{
  "model": "class-conditioned image diffusion model",
  "dataset": "capsule endoscopy frames (Kvasir-Capsule)",
  "train_examples": 42238,
  "image_size": 64,
  "horizontal_flip": true,
  "conditioning": "class",
  "arch": "dit",
  "objective": "edm",
  "cond_dim": 256,
  "targets": ["finding"],
  "num_classes": 11,
  "cond_dropout": 0.1,
  "norm": "layernorm_no_bias",
  "activation": "gelu",
  "head_dim": 32,
  "fused_qkv": true,
  "qk_norm": false,
  "inner_norm": false,
  "moe": "top_k",
  "num_experts": 16,
  "moe_every": 1,
  "expert_mlp_ratio": 1,
  "experts_per_token": 2,
  "shared_expert": true,
  "patch_size": [4, 4],
  "layers": 8,
  "width": 192,
  "positions": "learned",
  "optimizer": "nadamw",
  "lr": 0.0014,
  "beta1": 0.9,
  "beta2": 0.999,
  "eps": 1e-10,
  "steps": 17500,
  "batch_size": 128,
  "epochs": 53.0,
  "lr_schedule": "cosine",
  "final_lr_fraction": 0,
  "warmup_steps": 350,
  "weight_decay": 0.06
}
Rows from block 2 of a small class-conditioned image diffusion model, named by matrix and row number. Rows with one number within an expert belong to one neuron, the router's apart. Each number is 128 + 32 x the weight over its row's rms, rounded and kept within 0 to 255. All counts start at 0. Numbers have three digits each.
Before each expert's rows are labels from the 100 images, of 14976 (inputs lightly noised), where the router gives the expert most weight on average: "patch colour" is the nearest of a few named colours to the mean colour under the peak; "strongest on" is what is common among them. Only what is clearly more common there than usual is listed. The data: capsule endoscopy frames (Kvasir-Capsule).
# router: router (model.blocks.2.mlp.router.weight, 16x192), inputs 96-191
# up: expert up (model.blocks.2.mlp.up, 16x192x192), inputs 96-191
# down: expert down (model.blocks.2.mlp.down, 16x192x192, transposed), outputs 96-191

# expert 10
patch colour: black
strongest on: finding: ileocecal valve
router.10:175110149148138091137107172241157113151118174136109119201113105095138133088131096087110109172188127128133118119114099165074172114136076163083159140134114125133109126118104096133127163095149083048122081167152168101184150147166124151102084104148081110133143099119128173133137198140121131146
up.0:110063017135098114065125140142107066114167114124145148079116133127113106117097096122123143097182203154147114137128075156084156160133112102146119135169125158115145192063164174170153084039125128175130111125152149145160122094125193142164141156158092169139083096125177118155039108119111122171
down.0:134084111121135051128129152133121114131139112121156204104121133113105141070155103112092111120131158069135147159126033151137255118094188110101127125108084165123085051130163157137162135120135142064155160093107145222114111146112159124106164091107124149114150083101132082174114140104101123187
up.1:155130101116145169028150121114099144107145129093100160119129145201167177146139174092092111145112086191094146162129091117157111175080155207130149154123094145102146184160112105097113117097142159171108161119116115109153076100188099122156122189121106093122121173129140106109089118145174153145
down.1:152085083114142130146107135116106161137157138158166139183142131117073149205141116152105100111120111096161111063164154116171144098104183167079101113186138172149113135185168119185088119112022129180116120119126135170072159095155117167137072083115122126159070070167133120136162125064116135153
up.2:158107158092134121141127060112083114117151080137100097158144134122135167139129083108151145076123086146146109094109060152199110101143168087149157133149093118103132106155155147071124162130125133048131132094162071105117154068144136110198159170186130154147118133107089142179101129128156116137
down.2:130161099147129151157077139165129093085164118144096162161140117077155114076159124122172124075077081125100149115083134129151144123130073105108144162145129182169148129089187137106114093133185172176120168159086066144111152148123156099139122146157182124133121090092111183087116156121089132122
up.3:166113099080162120127077164130107069163130112186163150162114153169153165177128134118098189120116152082093116127130131124129126088210182078138125156127100134139111025120151160119144122142168129178174133102071106116083143081107171153153137047129104142137131133111143134130074145139156114111
down.3:098156081151145160154114157169117159141081111176152128120142113105086138175094106135172189077130116162087152106155142109102197105095158117148148148168120158196113104055135124107126122123104155158091120118149156146106144099158144121156063083170127124143119092171121112146142150120133105169
up.4:104075203110130109083143058097083147104159109112081183178110139158148138169145058105104143125205130155136104122123226165123120092141102129153109147111066159113180114147057107154135132129136084058166092149152107119125101121118178146111171138142097113130167170126171082145083103128104135128
down.4:130069031133137132135136120140137134139079154157175120206112112076092137157113133161179089132109141133067126135121104163124149120102157068126122088119079151107100083100107176130171197105118131148064159138151172094131100099158152120111104147131179126193110134130143093159117157104125071138
up.5:147093122133150183105050129106157093106132111135121129110105174128123120153130170120108163089144112141132128135141099178135126127135087150127086121134055111121083088136106172118117165142122126137075136148105151122163070186146098113085157150119170132145132115170158144164101139155181136159
down.5:100113084115131143160087106095124082112093141093140121128150171121144140122145123148134149178104142164112127059151167147155081137187131173136071213145167157212111081147112138104104168137166125165153097071119129072130112161201144065135161072119136104113116126093127119145135135196132086147
up.6:057112201079099142121177101143123115148127102083103129160130140085148145118124134127125151118116172077148208113134101102198112102116142116125165150101147129121134176081168112151106135101126109160108118084097140144120209067140137101137096165142106145139187104056172100098128163098155108122
down.6:105174087163159187155123127167134101178106156110104115172139095145126133134107136121136149181142136138128156114114106113159162150151146142172184179150163120118146142131125118132167132143154096162130126152135118186136160039151134127157076190148099167135108089088160150103127106114127081149
up.7:136059155128058170116097135148117144153131127075091204137124130117130114177074187147116128142139105167108185138158071112071128114148101155114120114146057144127169165077140123169159132102120080138087148062122141114114137068160140106172130149089124130120173089104154057099089177095149149168
down.7:110164102194144092113134102126106157110091134135155128142155108150119152077161186136123102087106196088152156092127156111115105159145207148137133143176113154171080063150214124133147172168149167099108102166138125159102128146160124087133070169089078157118092163099132110087113109145113127117
up.8:082072123072100169126113086167165135164175169121151147188174137136145132136089113121081148158115117103121128163127075115154108161135135089078161153098084137105200174145169082076095086138097139102106069092044100133121108105108088131106162139149107154156174110132173093143117114113181125153
down.8:122122120112114116106082133131149128156120112167151107116099029092068125151093150103133123154168102071134145096138076122188188129118192110074172129111137132169118148106206113108119155107141168073108167134178119202138146120144138179120092120134125123139083118154184128147072139126165111129
up.9:104096161172107128097033122141142080107137112111149132098133194137120142157144111135101156141150145131173225174097101066137137152109116152128133142116127122124143153085112101085141076123100137157144130135110122140146088137124127082085108133088097125140179124075125088114129209108100202150
down.9:166148145099138144119155106111132145164137105110111150111187106151124062148102116112155175148129133162086125106077104102184124067144133161164144161147159126119133116135116169072142118133138135150065084178135137134102127125225129142116146122087107143111109134180165175136122154143161105178
up.10:115108185132163172084110104149172104161136108134062189090149115159134152133111082156103128175141101107159163137099194082062103099145108142080175112096157185222090171136121154122151112140133166099133134123135149142077112030223103081166115185167117106137112090082080149127115144121179122126
down.10:165116063145141139126091103138142095115112101139071211124081125185124158090119097092110121125125119155207180145104099121042081175134098127133154088057093097088125063095122102168116146122137080116104122111152049086158146116155160109148084121121172138055135085108130122138154115162101123145
up.11:123097177099112168151163154081148082176138151145129078133177139142171113165148147143143213150087106114172073133122155118142092105218129138119081106125091203141113074086159206140175104129068147157215092097152156172158110160089138161165095055154152139180105151174107116129118108114127168138
down.11:088139187158157128129106109141118189180130131123167130116182080129149113075093162115063137080164174117137113127124115109189110149116138196106113049114155155064114147152119136064076025082121126177169205120140134102131177201145118085148093135138135159138123109103149083138166117156097106119
up.12:106125130111125125138171178059153114181156120124112185137119091164169146245132164169116190128085144118149105129132163137148099111130118078139132146073155145147093111104190163125141107138075152140155127104077115132142136061076144132142097122140151075157169144099136098088121128161140147105
down.12:113153212135136205097132168165128103173198132099113139120190090153096176043096108090084144116095137137041109088141159159086160107133101147160135151150148128137104144152103193132101145116154134124105090147145163096124156141130162139129117100143078184127125143186113115129129073072117118146
up.13:135061157102099177086143136093158111151169121095210141126145153147199189140117125092123158111119080127152130139128147159168122133212115197120159135104120140083133058129168198143112141137121122162142153133079082101150143035078145170081110124128116115124136088144137111154078112105113114123
down.13:153159060150141105129081122143177116135155120131139122121082115109132086141081136133105169141114092144082122125189184083168186107109152147152164056187156180167124095105194110129122115121108116175084135099120162097139105119131124051170116140159132183156143147085114198127173119153112133100
up.14:168107129082131138105076116113170152171163129165138144134132132159123057130125127111111144119140170092090165107123106182092108039115105136159185183096108184151135178083207141157172155122125115145125059125070139124093146116123134105121093162167079161116154110082169188149095104096168103089
down.14:138115096160167155123075141177113135186116155170086100164093110072136111092152114158174076115078084117176095115123115202135117117160103119201109196147083159128095144145122112092184137058095127156133112111160143224124161084078151121100096151107132115124141099148125125137148147107112115148

# expert 6
patch colour: black
strongest on: finding: ileocecal valve
router.6:134100141136129090156140115142110099178145104151137086170118116187140129108029174093167111155094095119110146103112146139100051164125126191208093193092138166183143137134096118115108160100161147172154128061101156155087142100133146085163149162114188146125196100150157139101084073067142082126
up.0:107068162084103206064117156080098119115108147169143186107140154098091113146173093105151200115111137133209129182103136086161128059091127128107174123143152143207128135117188146138127163074112111111121143139160124149146157112129129159131106129167151102135080121060115119132158169112123151144
down.0:153172160111078109128113142137126106126177142100177223064108126159140155165101114133071067146117135108165142178128149117090159137105120126101035154161097154092116081091081131141102093194124097135130110116125110167141123118074173129183135112125074100155104101149154205126142054122150158110
up.1:105121128093187128132086093120173139161139153163161140129163123129137103166117119150111153114084177101123142165121089182147156120154145115121149134047140109137208083111169057151091127115156157127130099147121201118201120096144030132121104135115159099070140102155136058094116108122122095092
down.1:119144149116144125073066125087145086118103118181103160186112181135131100138117165148173134166113123141145108033163163165136176139143121145138139110117138163105105117172155100083122187052100100175109073132132119101099152054144135115115163127149126205148109134095097139065126149063148152111
up.2:160128122090106129098136141134134074158207112125160109141127105115117174143131102127087190105181141142102143179109060145099130164158130159131170156116144148086173113176145134148103085135113128160109127100114114138174086064163124086099128068108092100129109117110157118099089147130141188143
down.2:086155126138110179058138183138162101079092090054101074140142166148172135176140169109147144130186096167159109167158128146171123185104129161136118146127040135133146122116093123153114173111141119153089081164174140124164119152129112153140125128151117156110113141120104108116080137169160090133
up.3:165121127162121179076116146078094174154112175086128155178124105129133118177165108141126171187145147111191151145133068122088142119175123149086157094168116134119173059158111166105121142119087087123143139140162100121135114104097125112104093027112094113095045129099071179122133183138114148128
down.3:091190095107121082203107181117160143133176128129119170164126085163148145143068122153075041135138148139214125146156080107170150134120101105114097177155121150160124151114119132124117108179131157114152159103141145128149106132111154146140138102106083083150126148126150255158149095100129125119
up.4:101094141085110100126130141119143155142177170064140157104192077102147109135133142113122079115076110112099110132102115087144137156189134099130153148086141129132097133132143152060059080165163129140162083130108095134074181168168071120145138134130138135229163135116130154138096090133151081117
down.4:114153148145148156173053159159157076145153073112096165135165132148107121153117141120149176084132166119161126160157140136111213123140125143075144102126147139144211100169106146195173149122079151132118107066099147121120139200074102152187101167125082120104183097168170199126119158108165091100
up.5:050102147133150101108135102121131158087122186060149136123137145156139124145100183115119092080097108105110134131140119080202130104110126149107061140168059223147093161180157134121153159100130086119156101141129077157049179152123099136117129201153148137160133129147130115186139110132148110189
down.5:104135096128144179111183133201153097168090085136123119111154134174133097140106135117114169096181140119174182136091094121079141135134143101118179096153103085190049174149145157144176120111164141158157183179130158188137119151095162169140091075145134093112154138131109080173166148103150107133
up.6:031143138169142094121155122145137116143161089135075106083117119149152097190132130128122150066069084110111083153164094139122123114108147112120157065052114158142150142130141114127128112134130186137140064105110117123167158147126053150117127189163190123181145144165131174161062100126148119169
down.6:106125113095174196010083141145147136139095124161116090110081080182135181093134119164144193093136104154127084121141175127115169100113109162118131085104177113090155151135140185137120133101081148105112072081133116123116139131137103110204100149148140132111182144137108168156111135220170114147
up.7:119148129136136118141115180102123147153161101090131107099086097137118112090127101107128147117081152171155181097150127138099127121090092156106170167233149095182150117081105120165117118157142095133156128147105094133155047130104141133078117147114084088054140124117077195088166182140098108170
down.7:107184106144113063164160140112168169093132158095111124107114083096176086104111127077124107076158154108171124129121140113177118140147102091116066172119120140076125094117080100143102095126111103133107124124101129160078154139117170146182140114186066129106100097131190209106165072074100166089
up.8:201174135046077185117123023148129158103165130109089134129144128163138160110093156141155164117083138131107060121107131112160154175146110123086091107153189138115109078148128104144127143163143148085123146159151138076115128112088080138109169127129140145146126098149167077076143142137105143159
down.8:147133128183138060178133151115221112113152049091132149187109062109147123100137175088082094145119150104152108086130115122110104132171142141094105178135157116150131167169166123112139162149094130124156145141116100088091143113119150144149124107174103124090142168154189104108213125121133184170
up.9:146065139066120115121058174170134099158111176118078148106148156174159125195148089139104168107091107133091100151102103104128143138109146167143085162129127166136168153080120103087109144145146106139170135125106103127064107131192154119090166167163148155173133181098162109135112086123137096153
down.9:145154100067133082136110147104108103086101092116160105125129073034068130164125152135131177117121165149155159138156172195137115132201111192111179122125099131114153153077181144106145108137081119185103089099148145123093118129145131158145111084110100070142113079152088126115134120158155150116
up.10:159205076188174093116155158109127128136171115129081160200067128180118152114156167151127155081116171146131161157092144152116115156117109116177156144076112053115153083143073111201069152114138131135161124136098177148208052145106162106130138062098090096090123134107150110072127136135118129132
down.10:145153090078107107174128125088195165158171154106111127125134100128225166117147164129151038186155110146115165110107147139192042096091134116084154198084111201117146120113168106088170100165197113096107101175136105124073102123104118133108170103153112083153128153119185140090175100120114171131
up.11:098097144018144141106096101095113142144108163126107107141148126139149208145132135116114144095139147146105187119145068126162127136133176145179143114088141193167157159137159156133189108123117090116103088114123135090111151124129104141129101178141160122159182079163141100155109128138100089110
down.11:127076078175138099068084124102069100113156091099104069159158156116137168088120124164130205158097152132136152158120143159081162134169085163112082082150134110102195137184120155119081065108112096186095129148120160183063141137142111143131113081101143172112190205144115124152109119095112117153
up.12:090100173090116202085155138091107096102125073169101100146132125091111090160133083155155234172083094108178114167112200109122094097133068115100149151143118104177107094080144188153155094103168145135146140142172110128178120163119149144138142083118139159117104155109087152078119144131126172113
down.12:123102071121113155178159122111109184086127095133141103079112126168125202187086139098091075118126115140125107138153101099118166104140166136127078114137135161066105093073059080127120164149150143058112119115155109121166125158106124124156142179127064128139055105102154200113090115173165138118
up.13:107083127117113133169103196145207139102139174134115149043182087130131140151147109112090036148133138122097087163135117150169171111105114110125170146150095193086087178116138128079110130144102129114136115161157137090097141128194122164097052151131138113153120164153093165136162108111115116111
down.13:129175019103131171160187124123169124101125130138146110066141072145119132147126150131095027181116123169164113139163061135097178114135118116157171184124154137162107134046100117083116115194153112095150109136123104126094113145218144106065173119153110130117112184175154124125101170191109149135
up.14:171130132141156139124086107165175180170124173149158155102080122140161103155082164006128072155086143144069141150162168159112119136132105156058131141153101106119133149103131096111065185058137202160157139157116097119087127108179098129087146135101149115104156182098139109099133130097171142074
down.14:152127146128156086042109107111101073150110141123157086109150141105120129119117115150152189074166097122044144076109178140132185112129120151144227109067122105081135091139134134124157144031084130187160120128136135110145130112118132092108120119168128126113147082053081128123146092143138134113

# expert 13
patch colour: pink; yellow
strongest on: finding: ileocecal valve
router.13:109088086162111150105067134142190146136138144146156123166140112155113125150142123148040143222100116136090103133136085113096161166106129154136163173089150115113101140157184068127104129178109138095137136173151158102145126122170063095098110181126157064191149133160119127145131155124131127100
up.0:135081146098127137103126119040108071140162100124122099148119122144155156118142121091120146101166122119150114187147114125122107034165135125102094157154073115095159121142109193114061151152118148110128125081074109131129151137167135158160173060135158143103139093132135148165050162128125078126
down.0:175130074100074145146154186152116116125115163137101182090097145140079054122054181055143096139107130145114096107085097142146132136094181105133143162132140114148068139121192142142110120099189144163057098116141125104100140180116117107111156136104151139113153192146091151118150154149121094127
up.1:050131150128164134027090096084110137169186136034150111147147114170148141187131187154129202132098141121127171162122074150181107168156102162155149157113117116072161142098216124174039115122129162138095098121089177160172130146150125155126136113123145120144145126081135135098112147155162137133
down.1:136117159187213102125177131163144118125102213089138166092127164127094087143062145116134094101150156125237156124175117076127161163099080139164103129170143176062109166122126176145134160105134141160182131164145163135144082087126151166128128135110110099084121108132077154127147158136138107166
up.2:186112087139165112126165193114120112150162155141151149147133129189165102082138106137101130107151139168155095123068121115140143151167142123128072119152127142101155158105127157116143077115119103094096105135091078132123153199113192145111134143147148151065111075146133117138098100115176168193
down.2:118113085136072109120103145151124124130126106125143139106080104066117168106159100105148164130101122144068123130188125119185207057157126130054155094122131142154038069137137127105105177195159126102193156086141160132109096146139177107084125089158069121110130159164174135171077110138113152178
up.3:144108079100053168137129107122083086101134110092154156109113154141144112141155156111119124159141140068142148083171119169108136117127109086096113134095135146190182144171167079158134133101158164176126167131164179142085154016121092099157099156136173101164073159085190162119079114112125173065
down.3:113136048123142167138137111129104125091115162159160200124144156165093112098108123109149116074155136158196092130123097120203161116108129183156102150126120130177111142097115137150099142106138141139206062200126151202161145045148107184172117173151161111118137102096108142127112117107086106153
up.4:098123064121140102151137132149093167178126150124099147153123114173144169143151130122154123092160123132153142117106182139055120078108104127127139124138139127216144121083115158133194053096123078076101087110115121104138140145032183156117127134165141154177080127086094130104136163114105120129
down.4:115148132102117090119139114129067104130139149178137182205149140091123214116124186166119090144098145226107161109126075148106100132076099070153139133198125169154150145069111163130137112110135147072073081157078129129107120135075149120111163109130107172123165173150132087113174140093121089118
up.5:146158092193189172110106110156094104160141140159132160121115090154156179142137140146074127142097108111154101148164173137151135151123158136155118134114080133089122153195042086122178100169164192154150078132127182169147154112151110164110127156156128117147093128162082049155124127095096079077
down.5:144108147093146137144045167141119175164158153119116135099087140084119105170069090132107087108163077101144099074144108064170148139102167134164135146153176153109132162066124117158189130091131111175155175205128127137147145123190134198113112126138166135123103151148139117128113100150164148108
up.6:073145109172101107132096126185105062132087148104135222153155136097080122107104084126131129163076108099150148110189138106166127171157068110069173136026150069194119135080127134119124101110136138137126134140119121131076200121129078080117160052139132142136117180098130146137095171092160162163
down.6:107159145110144133138152106156040105160107151157141144143138114146137138077108151112129134099170253169139100122142030083095119116077129095115123180136132135136164103128098121149174101114106138119087125151124114158136176114177050094164087076093138097109105170088113136095150116093161056169
up.7:152148140090098136123069113135124224110112102102191158132089153115150122141148102131183135095116149083151131146168123127067138097120158190154122140170097122126099144135030108182122122090164095181127198099083133102153107077125161115145105096100126092141115123150191088115140170092156232161
down.7:086145169141153092142127137113151156135162095102137204040130112151229144118141171097148134157122130140167095172086143111056056108106183134193054184123153180079136120102160117126123108164158115180082109152111126073098112123107145132141137148127088135127103093095144144116150099118146169100
up.8:148139081166127181186124144086162060130140117151134103172114136118131139164092081163128183170119130111181072161135096168120099161195114137134135079122090104139140136098145150142137125120072156141093137156118071111126140143082147110107159141119124103084187158140124231138131161152159176096
down.8:131102139109112123123155136127121119094144177118126080197087125117154117105144092148125150097091132121109094110194191124060163107186100115151129106098131097121134116143104164108139145135135130063229149047123125132106169124105129098108151056157135112132150153080154103127114092101123150110
up.9:136120115198152174056160108121072121062114124094175148094087150086093146155101154095111140149102121163169078130156125124166111099115181149085096097112103150103097147242135119111148124102146185081127104147126154146124076092163128171184178157183154104148135145150131129135092111115092146068
down.9:152238132110146193138103077112099172153105136131131180073157129141165110181080132147139102111142087095156090105134062067126071085116164107119106152088104168091115118154114134136134095100170107144114181179108115147152130067151073156140180143098151133092068168156092132109144157126159130092
up.10:104161073087102181094092111116124168097116129128149143096140144145138128149125156155096134148136192068125100160164125147136123139157121066151088132108172092110124164034118118165113165129150120180143164125115167118178097125136150100176116127125187128147047141169151084119109167092129181133
down.10:127101186133149087127136143156146125117123120115133151145123114086213095064157065078164121142140099148122109191122101135117141179081136173124120135152145183130142096118087129118147142094200116127118084133117113153153096108120104051114174063171175133167155038140144136155172065132136094170
up.11:177131075152124142109057112145102174142115181085111193200082136101159061144146143141167132082165082146134103114143121135093137136161121110091116107119037121102108108064119096172129119093140077160085156087101090136107172147084163111139156112111123137098131123108146181138114180128166148107
down.11:130150146131097143114236107098097120157110112146150113099139125118140159027129127154141172068106169132088129083098124138099102136100212160177123158139144111117097119151145065101154157137098126121064088138172107139113113140228115090146139165129074097138076159146073085128075111104130145090
up.12:096103097131129204096099115136142154183190143055186174127135167209137116189124135131086205156109113099155144158098057123164102154131080131078101164103114131119142145157198102136076083145147182121157078147134118116117122168126112168083160169179136133169166105139150102152103088109142139128
down.12:086093156107107072129178190073149087120139169189118142108120129104083146100134115056142123158150078116183111196098088136219183138126112118094172132160129102084085119055211164127123108131183082156146155111109136096144098133133089141122101099116134110080153101093084135178115117135111150144
up.13:192121101125088087144189119135140163217172143075159081147135136156173147144109154069138166132140155149163151105126134144104140150226108150105143130106069158151146135121135113094087120092092121160156104119091070126184095076111137093114084074191175141117075100104109104100092108157150125129
down.13:110151048117151121101145124107125092104162084165110123084102146142135162120105098095119163102139098132151130168140188114175194114112143137139134109034127137140111135163156135115110098121125172059092115117135125166097136109139114098190152176126149092151114205069144161162111165161089116115
up.14:134158136072131189085018127070109145148145124085079137161100168103144139178122157164080174180124113140104119183164180075065119174120098114124095136103128135092135115103109100144128102173097153149079112117141099147130148106159099123159147039145155094088107172176080178105105227141162145119
down.14:125160139135121131123190124149124104145140099071125195141161159076136110121138143167144177108132072105098099165148114141154176104151102153169115111136163071114158183110162129131161113075123092198139125179101146149104150132154142144119121186157127143142032102190074122171101093139172178151

# expert 7
patch colour: black
strongest on: finding: ileocecal valve
router.7:165125157147152085143119181214151134136114166137131132193123112086151162080133076091118108156186125126110106093123091150080167125136083156077152132132119124119107142127098074122122171113131077048113066179153149084172132155179125129098076102114111090129127127122128130141133199162112120151
up.0:208122130148117102091126141148039170165135155123127178122122117150105098138115100121145174075148142112157113157131174152166045136101171163122167124155121162152130172131145130092134131055084133053162102130101115176102074145101124107180097169180134128125115126106171070165099083144138155157
down.0:105160183084147115096175118106155086150143169156120168143112079126188189177168094165130155155115140117107137145097153109148118163143099105116114194084122117128128128069136159130107130092185129144061112108116114145147113115121155106122102172155161137112136037170150134156127087129162148154
up.1:165098130108110194083105118131171138120124135100142093060149124115079193146114114226041146152154105084135122174064101119123132157185124087157113125125067066149159127117090150074105140169135108158114126140185091144068194126161150107104129175115163126127116161081122117156099131116111122110
down.1:139110071092166143143090147123134109141131170146109109088138098164153143090161090139157071128126111160139122156129134109129181140185143137150120219142131132133128097143109115147163137085112112147195117135165119209123146031129120160139113150130144119170151071168182166137093123102136134164
up.2:098113192140160146170165127113131051134136145097148127125152110149103123170123100107110144082165187119151119168146080091146088186140168117128130090085135183057082089091223115091098091145145108095107120118066144149139189143137127160085114127124134139147179171070155068129138062111120160167
down.2:088140101152121137154144164094150098144116136132140146082144124151065153092155119148128100100137087124112115159154176149114138119075129160137140112174168115077164161174076158151065133137156118129077153120102143182116159160202156196148054188154115138154166165134195141096160111089156180137
up.3:137072146129152142091168128113102097120128107112133199144115140098084103141154139088108158110101152075158169130143024100183162086135121142112109128065134145100124157112177096116156106093128099129108144122092115161097201063173158117140124145118090093177166137082183137128117185137114109106
down.3:141169135116133135153158088140094148137100135111116086122167130111163080152102111153175125158131127075116157157107061093179163173114173134114136115124127165127164139114158159101119174140119091169103131138109133126127112046158098089145085164125103127132160108148139141136161110180140108136
up.4:146091138089171137138158100151145147218158106078167113128087128145195132177113122168097184173118114106183087116125127161107131168143119126100098112144178138118150028130089196130124098140117120149136074164140102169074110098103115119137142145175156131110209078152159108131094101160146147154
down.4:120164164147132079135079137177115165121147104128136128089154083119089137108117129129126178099102130120065113109098154139095130118074143190104062165135136123103145151132134143098123131093095079187121105151149117176134158167147123147121140137135077145130133187194141043175142068028128171160
up.5:075187123140132147105105118154116107140105140197164097125114153098151148167108137145133110117123123140144189066192153107112097127118128093087115111138139115169191230093146147097124098139109133139101116180097214189138135097129110152066172170095134096113093137143106152145128144124104155058
down.5:104128130131147082117079110172046168147133135159152179126143140127140170183212126150109095117151094137172108101173152161121161137194127099096107121100121136207090081115096183115153122110129138115137135179053149082135091105112114102156127063130198125125145144097129149099097154174152086121
up.6:127116092110163135045124136054127097127111084175142108131105133142097140124104163089131174141156144154128160076115110101146117100155137238032090092070126084119148110106132137102109096105131144134142181166105131148102114118176194144089112121121157162117154119100116158165048095096124126079
down.6:124063138088125121132181148117088151102169144180097130153152077131079214126144105130136158093149132127182063078149086116134174158106105089126078143096100173132139130061163173126155083080080147076156115132097063162154151133090128144130132126137099116135102165078138164156101138132087162128
up.7:125093170103083154085135130148126093129168146114046108128131133131130175131086123127090134108123140078140162171196070109128123158113134072138074155150110138093183174103131130143149090173140124129139107133150128114122093058210141118180214156138157157144137086096144108123092115160115126066
down.7:171203198158146124186068140180086185090146159125110143145150141097101109171118177137096147141168149097126079140096104134156137083122191172119172177152141107151130142103108179112116109142050141160193116129128132100084125084143146109132139067111127141066159113073115164113135163169116149091
up.8:069130204158099187099128079174140130131142104109120099127170170122149131123089146102115152141128160121142151150135082070144118155132127173081109097157071163091117114080094153070125118110124103091091141143106093109116156070160145111110115186212118151156171113105081161152100170104104108174
down.8:121141157115088135102100139164133148144153121112071121132127197130120145168134132148150149169171140070128122112114041085178137114179112102173124180134105142115116120143189142154106138119129128142090174063160119126142126093206146144137124185114159129117077141110157126131118094091120101120
up.9:131163115155141108099090193123144146113155096103055150094117142153117105133131212134076144094082108138128119098150174104119137111122120121130111167150078079143071165134115108080109157131131198208179116141133102212132135180079132102147110127148128100133141181111092126139116097144183141117
down.9:111124071139154135130078139115127154152094153122174138142155106154150121091136140124158100117108154188181105132151147099127143147157159147194148157150146130146102123098099095130167117122132103186103067162157119203124129000120119149132096116089108143127100103126123145139110122110134060120
up.10:149173092118098142095137135084149102093145156156132100064130132126140173117124151188096113124140105141148111189114067200169117116100101137113112117148141085155176174080183126127193079115102104188202107155144190150116162080156190189144099106118160160129164080122088137079057063174095120134
down.10:100124130148160073090130143126087163134164150143145197115202059066105152107074171086121125128162142111144083108093098122118176128111108098090132070147143123176129121104135140100129159136166114040190148180078124102108100141068135089133126100152169146156127143046117169119089205082074105156
up.11:075133132143051151104103170191158051136177167131114144101135127114127116125058125148158124116061157112134117168145129097111133166169089158086122160116129165143155222086122171152118125131133134178165137109124082159127164146110149115111124131155123136122085123090127090123042180126160169137
down.11:138130097126169155128127137147082108145175155140077112181108160123126129196156144109048108136142124139121071111115168084138225042152159133140143174129140129164164009136102115104145112101104146156105111139098154087115133076152117083120176104130138161116148115071148172072133160197126132182
up.12:193118139165138171129157145146130127136155146109133147219099145110175103154127164070072151126161109130121119122108151075096143163153107110126098188127157111142156129143085110133195113129180122131147122158089111096124088051146073164130124116145106104150079070132115063118117072146158120125
down.12:156128186135123113143171090125118132128131080106111165118120123095140163144061100072111177121135126061051165123094138046134076154107166103133094121101108151148150141091145129122068141150098134143092129171174091100086142068177154071220125132140114081137083179226129130142129127147092187134
up.13:143154181121137135099158137138117113110127135133132186150137107101151168138051148132085138169082036085118152171141148091156135165139147138170117079129070178127123071097128109123085108225117129145150133144130124157106103095123166137159175098104176109085181134130077030127080082111174116130
down.13:162124088126106128197141120163162168098138133114042072139118046077110126135084096105199151099138071185131179091130153158166080092127123134167153119130103135200172184074079127121139117117154119178151139155142163181151089059060126169178128145113178147145125175130127119115149165108175168161
up.14:075140129067108120105101114122171104160180130123161131160144118122106147149125201140128110167115150063131130128104077112135104149153149098109052071137096127071150185119126130124088137105137165211190136119155043138099098085165115087072159065175168079160138156168098091147111127146195166125
down.14:141137170090136130081128175173099190204148134165122148109096136124112085066082158078118091124133109127121145128102140147151123094167111131135189141149156138191141145131137133134154138154072175165187088134173125145134163146131139118144123144132209123115191095096153128113104146133171138139